config.toml
vocab_size = 4585
decoder_bias = "all"
eps = 1e-10
Rows from block 10 of the image encoder of a small image captioner, named by matrix and row number. Rows with one number belong to one neuron. Each number is 500 + 25 x the weight over its row's rms, rounded and kept within 0 to 999. All counts start at 0. Numbers have three digits each.
After each neuron's rows are labels from the 100 images, of 14976, where the neuron reaches its highest value: "top examples" is what is common among them. Only what is clearly more common there than usual is listed. The data: photos with spoken descriptions (Open Images, Localized Narratives).
# fc1: MLP up (encoder.blocks.10.mlp.fc1.weight, 1536x384), inputs 0-191
# fc2: MLP down (encoder.blocks.10.mlp.fc2.weight, 384x1536, transposed), outputs 0-191

fc1.487:498480519497505507517534518522537546502489486503494497511466514494472499493506510484518475523484499525502516510511504540540482519499495532523522502496499445528536519543534523485485509484476461475456468521516460486463455526585512473476456528473496489556522529484501556478471544517499476514530507477530477529491487515494478461532495514578494457526516489526478469526529511530486489525521493428487539477516505481443524490472457510529467493523495492486506477518496500479479464512461486463484485492474511516486524519513529517491503530539514488500512499537515516535549503464506507502
fc2.487:498500478490491491523544512532484468460432509471529547500510530484489507496504520516512462530523486487505523474501495543533528503468510495521497504551514497469548506469481482488466503498512493482491478486548473515495474518516510529500498541502517492508523502487541492499501529517517490484540524450488544529522492502515465511547508529509539510511502503506505528526512476448503496503512514454491498506494487507489489519472522512523494530527473534499499466514517481493493504501455502488496488505492460522513518506513444523501513501524516452470507497486489468488476489504459503551
top examples: text has "trees"; text has "sky"; text has "people"; text has "grass"

fc1.116:527492500494482489499484439486496496512469493486497549483509501501549498484490526531508537477519486482532469506466499514456474471469509483520497522471498497494481506508482493482538480481518458486510540539474518543497526461498498474462541507516488487497513493464498474459493531454449516529506491481517500484491529504474471488506469467513516468480535484491485507516454504490479458510498517511489506500516472500486492483494516522478526468495483448518491486490433561497520512466513457493502465469553508483449520508464491482512472510482504476478488555485507490487474481481501468496
fc2.116:502520520479537460455474489532452506517481476546532468489459469525538501475522523528520515488506474468507505515543454507479493496469501490526456553478535459505493519500480496492527500489473439530484496548478504542474485454503510436517512492525553521513533514548515490477501526515518516508502489485479500482519483534508498475543469521481516456523561516473515492496519507525491498512490476519466481524493458547492481497485452502476510545519481457510517474467465499526568504470501456501442451492513523464504536474518493528481457482473525519529524473524457474461511483502484523505
top examples: text has "wearing"; text has "man"; text has "woman"; text has "black"

fc1.592:482491517493541504489453512466521492509474518451495490520473534476489505506483538483467464502506462513455472500498489507483512497536539508499513519517495512517506473490482517514481505539524522469498493519472536514457501511495511488479485496501418487489484499490478486537505513509468501454500487536506494457505588467505481489456501530466528491506497490500501487465556491538531491466480517483527518423526493516455505491501496488528479509520534514512551501463510507479477479521514504505487498537481530504511490512503539480512540515496490490507472526507508525519506487510530483518
fc2.592:520516483489532535507475514537493515467503508489495506486494486478502459456481491545543505474490470522474498480529492506483524496544531498546531513487501499519483455475491496521546514524508501482516532489511506509491468526501574540500497504491487470506509482515536515520451536453508528456527530541483521458507510486537501494495464470478504459488512478516493510439553454500555484530545476493518500483498519488471508516473499481507491456505525485477495534455513545482499490515552521499520460483564554505480491466505554492515545489512491471488477491494520504495532474527481472457
top examples: text has "table"; text has "sitting"; text has "wall"; text has "chairs"

fc1.403:472470497518502514497444496474518501525472482537497520509467474539526526516535483497518518474480487532452465515493488534508537524516519494524519520485501490479508502495478484514494511476475521489484572501534525498530475496473531498487488531456446501496481510544513527481507493473433496486445538473497502473535530497493502476480544462520528522508498510485457482513485521534515444514525494533493506494482505480473511468488521512492492515524475539487481498543541503509469499454533510484531483518476521513482523480513489449539534513495491487513487495524532516516506518513521517433
fc2.403:493501527478497497521457478509481542485476532527484531481584478508518507487501486494461522458481496479505435492513497494510518489490539428533474512507496484526537499478526484533537501513429500486518510478532551526527509506519531490520498531467487479508529444518500490500463486482473490489529524545480543478493455518491505498496489530492523485505526511514490539505541530515493469528471483543486512504489483534414494493473541503490483515538488497534544486500493493487522491495523498488510481479532523518490518509498480494471491483506511479466508485509474482504483499507485500499
top examples: text has "table"; text has "food"

fc1.673:477470522503527471477489449497512509531465498462524525506468484485525511510472523468510524507460480480502503507510494465537501482482485521520506514493463491520496508523511458491500487462483497516456575512520536478457492512470486471498508498502484454505461532511494494483504504468459531537482495472514502488509533521506509512482533482540496544498495491495480476500498505570565459518473505485465518473486508540450522469498502531489487470517480485495496512525494545477542500492508496507506508536528511484447446451518502505501498514476470490562491530511509499524497502483517509509
fc2.673:470492463481475532564504479487522514501449551507455518486573514496482482470484481476492529502479524503527495510539480491522500477526482447533471550529502496538507512480512480576468567557479520481524538486533500500492528510497509470514531499463483470510503517485512484501494501466520511483519516516476494515489475512482484516526520518506500479508479537496514508492514505490465522516472495489530460489464495528475500517483515504535486518521520492526534498429464487473509515510522477513504482504518530459523496475551488491483447494451506495509479452469442508434479504482504493520
top examples: text has "black"

fc1.349:544500502469529498494461512481530555508484479486486480521474511485484515486507505515506467536513484528520503496544517534457537502511483527522511533491481462541499492506501543507525522522535500493495514524452543514465479489509471525510520514480484528479497500528466485478509518485510478516483542519533484531504540419508488472449524506482499516543497509542480497477545495513479498459520494496523504463471496492536532481499479498521497416469494498470515517480524488479498492539500525507476465477490497551489518482492509499487503481491518510485480491483513566506500502476532496479
fc2.349:504543490522535497486475526521472494456443510525482522494481494505452449503486517520564466488512496512517509450563517524451519519511462506499495499514488484509470485486521493512533503543497526517495498493462490523468468517486502516567468522515514472479521489513528512494499538480524451477510519522431510495502488496544457493483503480479535489506532493514518518427563449486524537494534492491514477462474484492498529558452509479522463444521483548479504505458494511467505499497514498502496499492511542473495479494497492525527529448512525508473518453452520494486483450492489493511
top examples: text has "table"; text has "sitting"; text has "wall"; text has "chairs"

fc1.432:541476493513489476508525535511542500534501494475496520514493491482480498519562508483512469511507501512491530514497497543520521508473482546512527485549470464504497471519457499465458496494527464557491447516529508533524500535533526479497456467491523531522517516508525508522489507537511521500512517468508529551542493495464497497520489486527521466504498464530495464476459504526448526540535483455532512504507503477510517512492492521525481466502490509497494474519463453502489516496488499494490508459483494509477533492475474519459554535505484512508481509514551527530512523474496461484
fc2.432:483522460509491544518541571553506500470497512528511526518520580471501476506531494474527467525514525525483525481508520533503529543468507537510527486523483514472511467461489493488446495518515496502478464498519515525490480511535526513520472513509524505490513506497528514547479481520560467492513542466514506520516505471470480570531546485523498502524452505498509488501488502463476522540516469451517475517521528489516474529498528499533496481524477530487522437535507467498488492535515532475497521497505468500544534490483454512494495541545513510451517488478511516527490535514471495551
top examples: text has "people"; text has "ground"; text has "grass"; text has "playing"

fc1.377:539513523511513517550533514537494489513492494535479533543469470492450534523503507523526525552507470539492526509528512518526466510499485533519528550495479434508504513494456485474464457513502450548496503528537502521507441498506510512498500532489523473528479509444568503495505476498481509481471511464490486484473527458463471467513476528523474434505532486521492513534525527501519525512510519454509520511536511505520530513515475498467511464452520492467514508493502534543508467503524483512501472503508514483499528510496520444465553493521518509491505488514501509497515476535490451516
fc2.377:477515481537452492554536483519476539499499533540471559486518491461532473492502497516509494497496497465496510500528485476546528498487521528507518480495517457514475526470474472510499503515497493474497504503550485478527493481536519533488497498481514527532543508496525502560557515465501539479501508472528534522472501537492518454544455481546473470452489522491498487528483533455502500545537545452475492523488504492507527482468546551528502470464488465506490466524498518492462516496529448492513504492554506475477493452462499516482516552506468481454517477506519517519506477473472471455
top examples: text has "people"; text has "ground"; text has "wearing"; text has "grass"

fc1.356:580491520512486475484467467491553514496472526557495531532477509527521511505549484496468439475510507462481487540470492512463549470480508537522521451536531482497531507482512507491526499520475496495450492529465521487539524451514485498489478508491503511435528495516489486543499531498507474487482510474534514516547491512558470468509518508462494463501526526541515481534504561519512518483467509525530500492502481506460551468480542515510521505525490453530536518522497476507464555493516482500503558511469499536462502476488524480496544479505483545503460509502545518482496519491482487488
fc2.356:544506566506547483514488496522512471503437501513480507517495486511502495521489504508501481493499478422553463469518431523493509490474471471520499498517522523503537509481486482490520474517497481517496489514461489541515463517467516458501523525470504491474474508502528452500529524529527516499478498480484512506510519515534509471531527515475548463499541503456517446519506513525474521504442521513498539530472482527514559497483515524462528482496523507498525556505547497522511521495531500520461496504475508510495516472465544517484511475507508541507493486473476499489472494501493471527
top examples: text has "guitar"; text has "playing"; text has "lights"; text has "musical"

fc1.505:509556509456491521455487533467520511498525465537505498504503483485468509509512478481477502494502519483531511493509547499523484500514525467476511465584515536488485504522514488485456457519500517547501500544493484478533492516540492499498506508492507509442561535492476511563507487505525499471492488495502540531482498490518500561536462514524484488470500481515565492490466489482480521521509491515523498446560562521497445522496531519503497460502503503524463464505489498505499522541475492496510564507494509481518486508501510498527505478492496500487510480521527515515499529483465487522
fc2.505:506504476556498516516515510477491503517476484504492473508500465462484500490507474488517510494509527486472521482497473493545507545518513545518471503509479513460462512508485482506499494535478526511485487555510531515570540499506483483474456508493507491546447519510484479513487480537491529492473507486496487496507505483449560507478538463475515483516509478558473511504472464560502504498542520506478520542508527521487521488541492507494481490501501475515531480495470484485504514532539522491469488434531473494491494529471511501478529551475504511487515503538537513527513501432475426509
top examples: text has "trees"; text has "sky"; text has "grass"

fc1.445:497540520474499522493484517530479594542489485481494489510479466492515486489512500512515528471490445529518490495571510497510542490476527471531540495506508533506505514526446521501506546497490470480491535500485510518491483520502557464506496494473488496488517503500530489503506504499512484476530522484519496470524471503488505485477490514498517486479492460502464471486499510506463473511490472503462501470513465482452472497523498496497466501507535519464497451583508457468482468495507552487494476498490517486512482463462521516484527528483493547549524503475507524567489497518515511462
fc2.445:511510532457516518501485478479516467457429519476498528495532520503473497503478498477473524457494516524512497436444532500528516520496532471513484500505536515500542511509549493535517511482454504499503522504512506491525554514481534477511519529529487492509491438472495514473445502504506502518516521503444522486482504507488494513504463536479528526523522510512478506539518516492527478529514495495498520503465532492445453525489514455493477554510488503516522529479498515512547483508515533489510496484521483511516496510535500476506513500501486452488455500509484441500543529541489500498
top examples: text has "table"; text has "food"; text has "plate"

fc1.205:507445479522518503490463463508525504501491495517508556493528474505531533488506501518530488487484512468518491473505461485485510498512468538525498517491475528523506500507516455510529449485501479497483516520504518519479477472473522545467559531519493466480493496483502498498532504485454473500497463474507482521473549494479477434508464478502490517516542530475455514498501510528486453506543516482481488492470493502510510472513510543506490498502452457508499471469414480453508527484525477490490481490525495462468535514437483513495508585475511497498567505484525505544487477477490523455
fc2.205:477497504505508460480499469505478514501469506523566502480508495502517514486490529493485503522498495484474511490518463499521471477499482490518480548484533496546490497519530460508499476499478499504489517501545490521482521447524481468466533493542556487520472533519505493493514539509482475523525488448506514521451456536481517503553509495518488493521519527490496524502491488502473499527494476523505484502506495563499449463492514499485502540528471476496504475424431532488545490491472486488470478495546518436491541489544472559506437516503539498513530471512459463484500486472498548487
top examples: text has "wearing"; text has "woman"

fc1.477:555478509524498477496465453488522523487489503469472514493488486468546510470489507526513494480446517446537491520492471522525501494475465487532506495532541480507500490519520505489528495484506489464499523481457525525519520461468468522471536573483507530487535499482474484483504507474472499501490473455522498549471495510482500458491488489507475470494525553509460502573499523497516485491527493503529493519458555472482511475487559500467523497503479526491528538511482550526455538466551506465490490484499515519445519465484481518479470512482482533446467531495528500455514509491504469447
fc2.477:508434528490471453534515476536510473502414516524502509540500507489500497507519486493494478516509474473506506468529445491494486487497457521495479526489501479483491507499452491528501523536482481524500463506501454533481485471484499487513493461521522494498514513523506501502505507534486495485500494496508508525553517524511492460552491491498523439503522489506533503503516497470477545510489531514481513535484458531483550458464505489482484513481482458487514507482495492518517505463492439538493501499480496476476523500468499497508471516544510499517523468495463469481498461491500510498
top examples: text has "guitar"; text has "man"; text has "playing"

fc1.357:485477572498495484516469475513576517485453548498488509468515506520530467499500526508458502487483494505541470519481534524464504509495458478499485455529493505532523510538519487497483495502503459486481487489507490541492509524492507521478490519507514462473516471505487499517505519468499503495567471501550534572499513514523517495517468490556503499504509530495497516487541497531478506500494493504500486486473521530501477491474519471556525501505508512492516527506479496479450521523454474480524468553519507564482524467521533532518466486523472501493473507494518498466456524499518472497
fc2.357:486499503517491526513494506532530520502428541518492525518502534478487514508528504511493472516498535529538466480454501498463494494532490480483442523504523494487505484524482487586498523520477528493522481448524489484521496500535517536518512497471505480478472481507523539527499486489526473506538525536484542517483501532529482552526528525507509498510473505550536507503505508495462524521472481524511481490474533515508468515503531488531508526519478541509536499478477473517477468503468499496528510518525496492514472504525470504514470469528473514503499489496484461493451541528494525510
top examples: text has "standing"; text has "people"; text has "wall"; text has "group"

fc1.616:511474545492504504514451521502528490515482541506470519483518499481518448492547520503471547505435500489499471514502509482492498462510459500514508478533513510501505518529529483504496560526459492498484485498523487545552472532543514514504479522477511503517498518532491475515483505499521509487531461515508520528525465527511516529540488519543500501463503547492506494509544517517491521536474468513514503504496535549478492482492525496533506504515505476481537510533480473509482475535493516476511529526564564524478491470485519510514460500530480532498470488527516503487460527489523501489
fc2.616:529545513513547510510485519504533533494465544523466511494502524530455478528518485506506506516533536521513467495470472492463482532529486509488472532506542531507494470523508458560497508536480542503538480485504506496503478493543498522499524503462526494469516498521496516552480527497552475522500544521483510520489499533488506530524510535502513509489486511542508479504526527523462543522474489539510475512500498524513479533505530517526501533511460535481566493475482487472485473512454526460476485485537523491541486489531496513478468509486502510485507488480489483470437549474514556464
top examples: text has "standing"; text has "people"

fc1.87:575514474457506514516471522488505521475479516501480541543496483500478484492523503505544467516509507488533492510515505528509502496451490511547524496524553509501540481496489502495489516474497478510498488529479523513500489485504511514508521561485480526454490510508543492503474502544511518517466547454523507532507483463499470538517501503483490480448502511487473478561473545483491476469497459454496497518500515495506484503504503501488507476467449509482501506544530456551431529486499521490533492508489521464488519513469486498498511477475482523466508502494520510490492511479490486482
fc2.87:478481483548502476464513499491469489490409489512468495544466495468473492500517487506495487526468497456524495473502495497507480468545490514506472455472516497517494495533488501498512519513481507524495484503500470470496495505537516508535494502529563489495504499509460502518496503501507509493502473541451535525463489532503538517533504452526491516472507497515548515524538478476476519498485518494471500513466485546520496528490495479492482468498497515528513505460507516496530477480487505549469556503523498451516492491487488490528459507471517505500510431522491477483503463502509489488
top examples: text has "people"; text has "sitting"; text has "playing"

fc1.218:479472520440489502518481494497568503486504550501480507476498526520478495504508523490481488525523526537521471507512496551466507511506505502503478525555494533507522478521525503485488487529521489492481484522493471521528520518527533516501498500512501498469510479484475539522476499492516494488542520503522508503533530530502505520514488497511523488503512489496507509488539542507480515507494485451529505482514503506507460531490476484514485486502489493460533501549497441468465511545471522491521490527480512542507508481488515491502483514523492540436509499491515537520454532496514476489
fc2.218:529518518500532527462487490541481522500442525528485504491504483489480503525503517521544453509477516477517497482504492525479502502503552491556445506517524443490536468492485504537524504524446510537521476471500480502509491469510544505504539483485546502478550502494543499533515513489516472455510529516493566497503508497537471520543505509457515484530547512512538501503524487483515511512514468486520493502476507516480506522483543487512509510507440509515515501491490483550525504500507472514500503505496482462499525501491485500511508479513535464479540445505484468538489526519497511496
top examples: text has "people"; text has "standing"; text has "group"; text has "them"

fc1.227:536521525526504514540512508477484493517498500525485501514511494474497506532516538541486504515521493543502463512563516524472509488488509538522515547495488445499500535512466516457504510490514429519516496539522505529521487485502527502461494515486478488529529541468513516523497492462469531482486480484532507493514478494487516526535500538529434505517538490477509518500481521504514488519495506460494516483507554496478508497512488537496498421456507490492481505498526555509472506470553501478516512503494539479474560480470491546482523513504473556479510506502524516510491522472491474512
fc2.227:506554511525479511523522529504484494512481471513498510510487499452505500512523514541533490539533507467535490459519470533499533518489486513509509513512515462481497516461478492456500487508505477528509471531524496522550481506526509509473515543471522512511525507515549500540487526494537503512516497481493503510481457517506467503535477487528493504507508497494527472489465479487482486528529537475492516500478515545496559509478519523506482433483508493524471483504514508523511485472549472482496522493549530482487520439448493524498522517512464489454502511485547504507452502457446453507
top examples: text has "standing"; text has "people"; text has "playing"; text has "ground"

fc1.694:537505531457518481506444498485517539512479541510493541477509506502537447494544484498451541506451480478497466506516516508484495455512462498490518496528493509498497509536508490510499582506460484523490518508524537522559483482541473515515490515482510496491488514543478474490528510481501486514508503510526493546508469509498509548522493515538497505480505525516488517511538523515500481550468474514501492506491517528491487469484512526525496515516473467507506506519451488475500474511525499473534524527533540503469491496488496519485476505518489548490471498491514509495477522513509498503
fc2.694:544528517513499516511469520494539509488447540541500506483503497521477514528536467498484511517522516518496462498454481505491493539513467506483487503516561522502495496535520473542494496528471546527526481481530492497521500499543498522504534505459522503474502504486518522540471505525544456514499534517505518540472479517494505534519515526530498508507449501533490500504516523530470534519486503562527480516510543506499482515522525503514513520498484545475555509447488486477480452537483535439487507488534488511507511515517507537477454526503512494471478496491485481502445564475498525481
top examples: text has "people"; text has "standing"; text has "man"; text has "wearing"

fc1.680:506489534523515451484503495527523508583487465501514477529485525514505499500510544494531478568465469460501535472470518461460487459507470499486549520518470524485464502514475500475488482522503522520503493513439486492486497488495479528517491508534492512471522484533488505512530523511520466520493507516522532527513475500520510490514447448527515523464495511476533521516513531503463520498549470504483486506483468515506531518432526490497528444487491515508510507473495538477505549496483534540489513537483524505491451477478513529515465511524439516562459485513511507485499501489540530508
fc2.680:507478543516478528517499507512511442494439505501524500515505500485488491567472532509503495486496499488474485463482509514517473512465448530488500495486472486485517444464495489498479519522499518499510490477481462526465522545445520535512530503522522503506530477516526477524473526477484494515528481500489542513531474519539491458528482469525511489509492498490512479489517498477496511487494523518506487483446494497444548502443554478535475479522491521525492517497505532486482488491518524523476545538482514486493512458510517483509465505550484462504498511498519464464512461499495532499
top examples: text has "black"; text has "white"

fc1.669:513485513493475491519485498496508502499495563503493502515539526516512536461525527515517472512515503565505542516545502520489502510475474493512505533497521506510504498534507481495473519538532500489518517521525512526491500506529528532483517526499483564521528536523524479534494491543495514475484492531514508550492501490459486531489525546499454519492506506546489518479503489506528529523484436521514556469500502499500496505501518500515507487537519514482505514518533490517443486525496526493544479436502522501524484485503508471486489502511465481508457475508513538489485512440515516484
fc2.669:476515512501482503542545492484497520483527513536490539486514502488520540533506502441513542534540508538546489521497512443513443518524485544494500509536512527470520499487506499556464485513542515520553497496506483486523526494498496485509505516485455478508526465496516477518472479483493512517516467505486524482521520525440500528509474532486517543493498447502524512506482533494465524530475435531513438502505490509531469501455504537532492530523538476536505478518491454532521502500500472517531509483498494512493452529518462493469493521540445490523496496466471487494506491474487508516
top examples: text has "sky"; text has "plants"

fc1.446:476498508505491407499469472501559483487461516537494533495504501514512495492522543497518477491540501478521477484459531491488512433473472533492510519512495491533482528505532471501482451473523515469484515478489489497481495523482449497456528489537483477475487456482501531515516528481480487485547476498493509503476529489502497478481478492525495500478519489497483499482529534533517449500473486526516501446471488509559503502491519507496528471528498507528480498444475503457492485496477484508521514547501483523490505490479491518504496494510483470535558507493504505564481508505483501513
fc2.446:454491493514487481502490481506509498499462516491524520522539492445515569470492475487481484482506524512507478514494530496475491453550516507492432485522494453531522494476502496547503494469476503477490518491543515525494509483534484473488515529530456488499502511505512498527465525510487509519534496527503523524473499524488497521498492513525499531520520448537508529477491466502501469518481511503519503446474499535487496481469554501507508474539505492540485491436464535487538512480498486511539529526545507454478487505524477521553470481489501497514484495474500473443484472508504466487
top examples: text has "wearing"; text has "man"

fc1.202:496495574538540524524499518503483483539503523464502493478473488497463472481514498485474539509465471472504483520491494499526495479513532502499554481510513525471531527557469522507479512488485485472474529558494550470493508502532524512512487510475481486492466511525491527494506517504493513478557547508501488473511501528504485513481500489507535515516483489497486469485523522497536488492510496454493510487523520525520478493542458491514496523488485495457510473521500500483518483553513546509504484487526559475503498519506563527478494497500527511469457511490493495507525515556510500501
fc2.202:537514460480504497514483497541494501511513543469533539471485485505486449491448538503499488474508476478502486514464512530482526486517535464539506489495506494525519467465518525518507500500555505498470546501486504485492485535531534550513525510465468489483480449536564548538489517516478515492542551486501527482492543481526479505525476490512506483491441526462480499522522503475496474500529502433522500455497486479488473511483518443503490513482487534493495523503504498502449492538489481491522504517516501509500489494508468493530525501530518481464502500483538519518522481536503494505
top examples: text has "people"; text has "grass"

fc1.319:520528541526499504513501536476503508524507528466478544498493512547497527516523534456512523528521427506486514501477539500551455496467469490532554494489495500479521531525499497510457505487468518512493552515496509518469422523527522514528510486447463482508513484496529518475542511532527513520510506522485514499498498460513516487518519486484491506477455518486494485530509497502497497475498466493446495494504456493455535446511508502483496482524511504528479477468524474490493449485529505496550526491481516486493475505492555545487494477559497485497482477518468503518530500533516516506
fc2.319:487503506513514510443467504549488521480481476489527501532482519491480504538490480517501457510497543498494475464532530517505524508533522513472507468490480463501506495487445542522506497472500503506519472487515493482503521471469504519475488487572545512521510466518494518467517525513526507514493497476487512491532534495519487492466478502516509542520528491506510521472520506497535487478515535491508493494485523505495523560461493493500513475485496540455471521529506520490550538466485502494466506510488512521515492486492469474519479553492489514508490533505517484459491521494505507516
top examples: text has "sky"

fc1.509:501504505472501500500503540506499500497484555481488578500484531464459492535523497469536466471509513487525557495508502467499507499473489484510513514512547527451495494537479459511489492515520535541491506500429504513487487512502515473512552522522482493483496491486525495487465509583479503467475503505505481489497516511497478529502523538508535487491525506510535489461537517509478540508457514513513508480548539502501485491493522526530539493530465484501542478558466477473494486523472493473507505489499509496564460505482525487534522494497492526493474559470527504479501532494500496509
fc2.509:500523501500485537524525519536497486480478508552493505507509490477512496504529503461521492513508511482540521487496497481509481528482528531496514493544581511463502520454493494528507459510513520528508479516454458489581513476503524479494524512482498524512505505455525483533516507513532504459479522486489493504513497497464515527510474493494468482497514492494513474545502502495481533510495465490553523545539521513516546494480529516512508497511496493520527480499476457581460524542524491491520542494501476521457494512459489497470536533530483477462511467515567522532502518458446473505
top examples: text has "trees"; text has "sky"; text has "bottom"

fc1.550:532495508513536508533509504492490486500497490505465492500485500459467506530520524522492471524535495533523498504540528532506524501487488541547512552521480451498482539512465530477487508503532466534502470544529523526511473495505512487471484514514501494520494531504501532531498500501483527464489505480521516493526460501480512508527517504524462474517539493492519498479475513501488516526515532465511497487525537515483534499508478510502479441448493474491505487497498537498491517478562480509491512510496537493478550497432488562485529507525499538479482519484537519510497514467497462520
fc2.550:502532492511470546531510559511493479498468487511497505511486516450504483505524493537515484503535526489509497460508490533500532540494501528509508504503510474474488505475494491474489500524508484535511463519508507529509483522525510541485521515498517503508522494468543493545478524519550498489498529490497509519492486515518476524539489486513491505510484515503543484480483495474488511519525546471497505496476535514478522504476521500517479450497505496526494478498508507522494505484543492472498533490524501494518519465442487523516527523497475493446493511481532497507473505464453448504
top examples: text has "people"; text has "ground"; text has "playing"; text has "wearing"

fc1.496:543499518463565511479419511498525526493444476458516485524462501488494509501498523518483474506503479518489487497493506527471544526513518506530520519501472496509520479496473543511515503502529495506477538510476559535449491515493524518496510533485450519475463497516490507492484509511470503494470541503512471480501561446494471460468506527474505506534494494516476501470535506527529492462502512507528512444479505499488505496494479486518482486481529506450532523473536506489497480521516512490465487510483523534506507492483532473507549475479517482491472509501515538534499491498528508498
fc2.496:504510482481535503513459512543493500450448507533496498461494492491472466477488492522520469464502492499481495457548488528465530510510479508521503506488498472514488466487519499529538511532492515500483510478477505523458453519483526500540478499527499481485521480504529509489481556475516469484520535544464508470513492509555468463487488490479524465506543497477515493416578477484548506501534488506504490471455468490465532537442495495503460456519512515479509531451532528474502517487546499501492483501516529497492501472469522509537538483509541484471503472471508499497513463501467482487
top examples: text has "table"; text has "sitting"; text has "wall"; text has "chairs"

fc1.93:478454513485457509542535503514533512535488509459506551502522518527477483474545531418501495491499496484494520496464523482544522498449508514502538510481509489484560511483504508495496502465514457491498477498499463485507491473526519477532530480525485484459487503484503457475493538501503517518488504491486461500521513480528522479510514491492527481456472525478493513523511533484533478495498505500472520490505495515493491499513479503546487483552534515531516482505526465511467521468493484519537520487485512503510447494499484496499502517524528496503520503515509525526520486488494491506
fc2.93:496498446499512531501492551503506472501431480506531454549482504495467525479506455498505493517502506500516555475533489527503522538540501534494509502532469510500473512528475505507476496502511507527505491498549496482552509517499470536479497501515539477482489534502481486491509465537572464511472527481461528492531513471450477552477544483496464532480471488548488503486493509470507547507527502495527522539515557482544483531526468473486486527458494529451506488512482483516484474495491516474513509527463503500544496542503478463535498491508520531529496462474515508517513515473521516480
top examples: text has "trees"; text has "sky"; text has "grass"

fc1.341:459501513515495432498470471520521529489482505526496538479513477503501506518499504490492454501531491493530490514521501501491490465535471480526490504506484503538495534525508489501493485496526529462479540493539528450489496515483493503477540471505486472498519486519480534491543531432460504485529491500508525515482521488503502438504511502519446501525518525481486507510525513525486435488532503511466492483465514516514529453480510511517514501511462503485494479481479448485461490473479476503510508520521505495486508497477484519507536524549476490523516503500519522513475484483504508424
fc2.341:468496519539483480488473489520497524484473535547524547497549506487529529496538473510452501535504534499492477503499493495498471446537493488493456518491526492519516502511508461542495492503475517498506508487555522503493493478558464509484525497502508474482486474522483496506514542482485451505545491508496499520465467513478500516541505515524489530513505494521520557509526479505471486548464496527510480470512505565506471498463529516528502495528483479527527454432444513476498453509471487510521494524533529451502507489527452538506425541488485489506512489478463487473471484491493536476
top examples: text has "wearing"; text has "woman"; text has "smiling"

fc1.718:502492548492513476519493524487498496495483526491470552483449489502502486506511506490511521461491535482471518490484498469529510460472497494464492503503556492457506503518510483499509487514489501521514531492419504507494479514514494482489505480479461477527488500464512490491495514534474516497463488516514495513523476524483489472499525569465571484481549500473526511517511542495520532503470543501462502514500513495545498508495490510493538510477482485483512475545474469488457498496523496517510540535492499506532462493507514505506499509494469520527474554504537514471538529467531509459
fc2.718:496530493465486515514541504528505471493435494488497532498509542526506528530512526462526493513559530497540521484502485495516489544502531467458505507539532516480531502468519492536458503501495489508506522480454438528508513517503470489518549502488481515472516486480506487490495528501533488498481513480460505484499507498525481515511533504511544534544529522510541526539511478482483532490456484494533539489519485506482525524488514524514473489535515520524507474534544457519464499478443513495500545543445489503504475476491490489503534497532485479484514497458519501522473535521482516507
top examples: text has "sky"; text has "trees"; text has "bottom"

fc1.30:536520517473549504503442509474525508505458490482513489481477515494512513485516514503503457508535499519504476501507515517457528495523530507530491521486485485509534468512473533510493519505511495495480514527458558518462477519516526495496515505504456503478482487513497500503493516502478484508516524539513470487517566486520490451467503551471520499516510476484497461466554495532498476444507503482502522468472470520507522501511478504512470509475538511473530517484531485483543485512518507510473461501455514507519499489481534475510544496491518487521477525476489542527498507503532499516
fc2.30:510525482517545507487472524527469507454459488532481477509480492482475470479497473520525475471476509511500505446552504515457540526521470510516515471501494486491465478509479499529563499530498507529482480489459493510465464505486528497547446519520511473487512491519505514498472542481521491479492514521457515491508486502552483494472509486478502472511535484494504475415561483502536517501534496511514468482476475499492528544469483485517468439526511528476520533439522525486515515499561508517476511488527529487492483476483531520522537485492530519489482476487512489484519464491469448491
top examples: text has "table"; text has "wall"; text has "sitting"; text has "chairs"

fc1.63:484458506502501500511439481496489509491468488498514507539480518518467545491506496499492509483524490510471447481497514544503533512518532501512503487479492519467519476509444476498479532475499469509476497528494526554511489509513532450507539534510440497477495496557524493495467494468512506528506453577478463454534571503499468468500496519472541514492513463492473474516509472476542450493484514509457504485531463534454516500505457512479477495516538504518500506512505539520558486487541484537500527513450539474525528532513519458537544488465526483493489552492522507523528495509535457508
fc2.63:495504463474544494476469495513455517491459486520518501541526483464529502462479497531488531453476484486486461489529516506457528477504532473543490475479485455512508498478506521509563500476485454514481504508527530517497490495522551467516460520517491508484510475527522503514429535476497502501497502536493527470488503501539492523529447508507476503477545485523517519464525454504551462496512462519491480475476486521450476515459493504481462499521527480532498509451513533514565524491554488511499518486568537486489495489514501483523525490492480486482494495532482498484518462535482463494
top examples: text has "table"; text has "sitting"; text has "wall"; text has "front"

fc1.5:578501536510510467519464434483527514533482520503478521484505464517533521491514497509478491480486512448510465535467482482474489454483482524506488463524520485491506515486479499504523475483471479493471464494452544492526534492503494495499515524480473519443537501511524496533501507464498495530482475489541516514509501504545484464524483528455514478519498504505489470545498526513501483469470521512529511494491505505505530468488540499465565491476485515516516536526475495535480554483505484495502535482465486538454482500446493466491476500488480513511500522516511500481465508499502460524
fc2.5:524491529496521476526488461524499456473413481524529498485510484518519546520484528526504478481510498428521484446528437515513517492474480487519495531522521486476526518460495476503525489494481488500532484504492513547510478495449493472512521532515478502506527472513521475488499535495495514475478477466457526488541490521522472451501501509460549461510556493473512480513484494493527486537475514554504511506459478494470573486448501513461489488512506480514493519500536490521503508460543467514486483503493502485461520475457489505500516494531486502501481493476476457468511480505471488504
top examples: text has "guitar"; text has "playing"; text has "holding"; text has "man"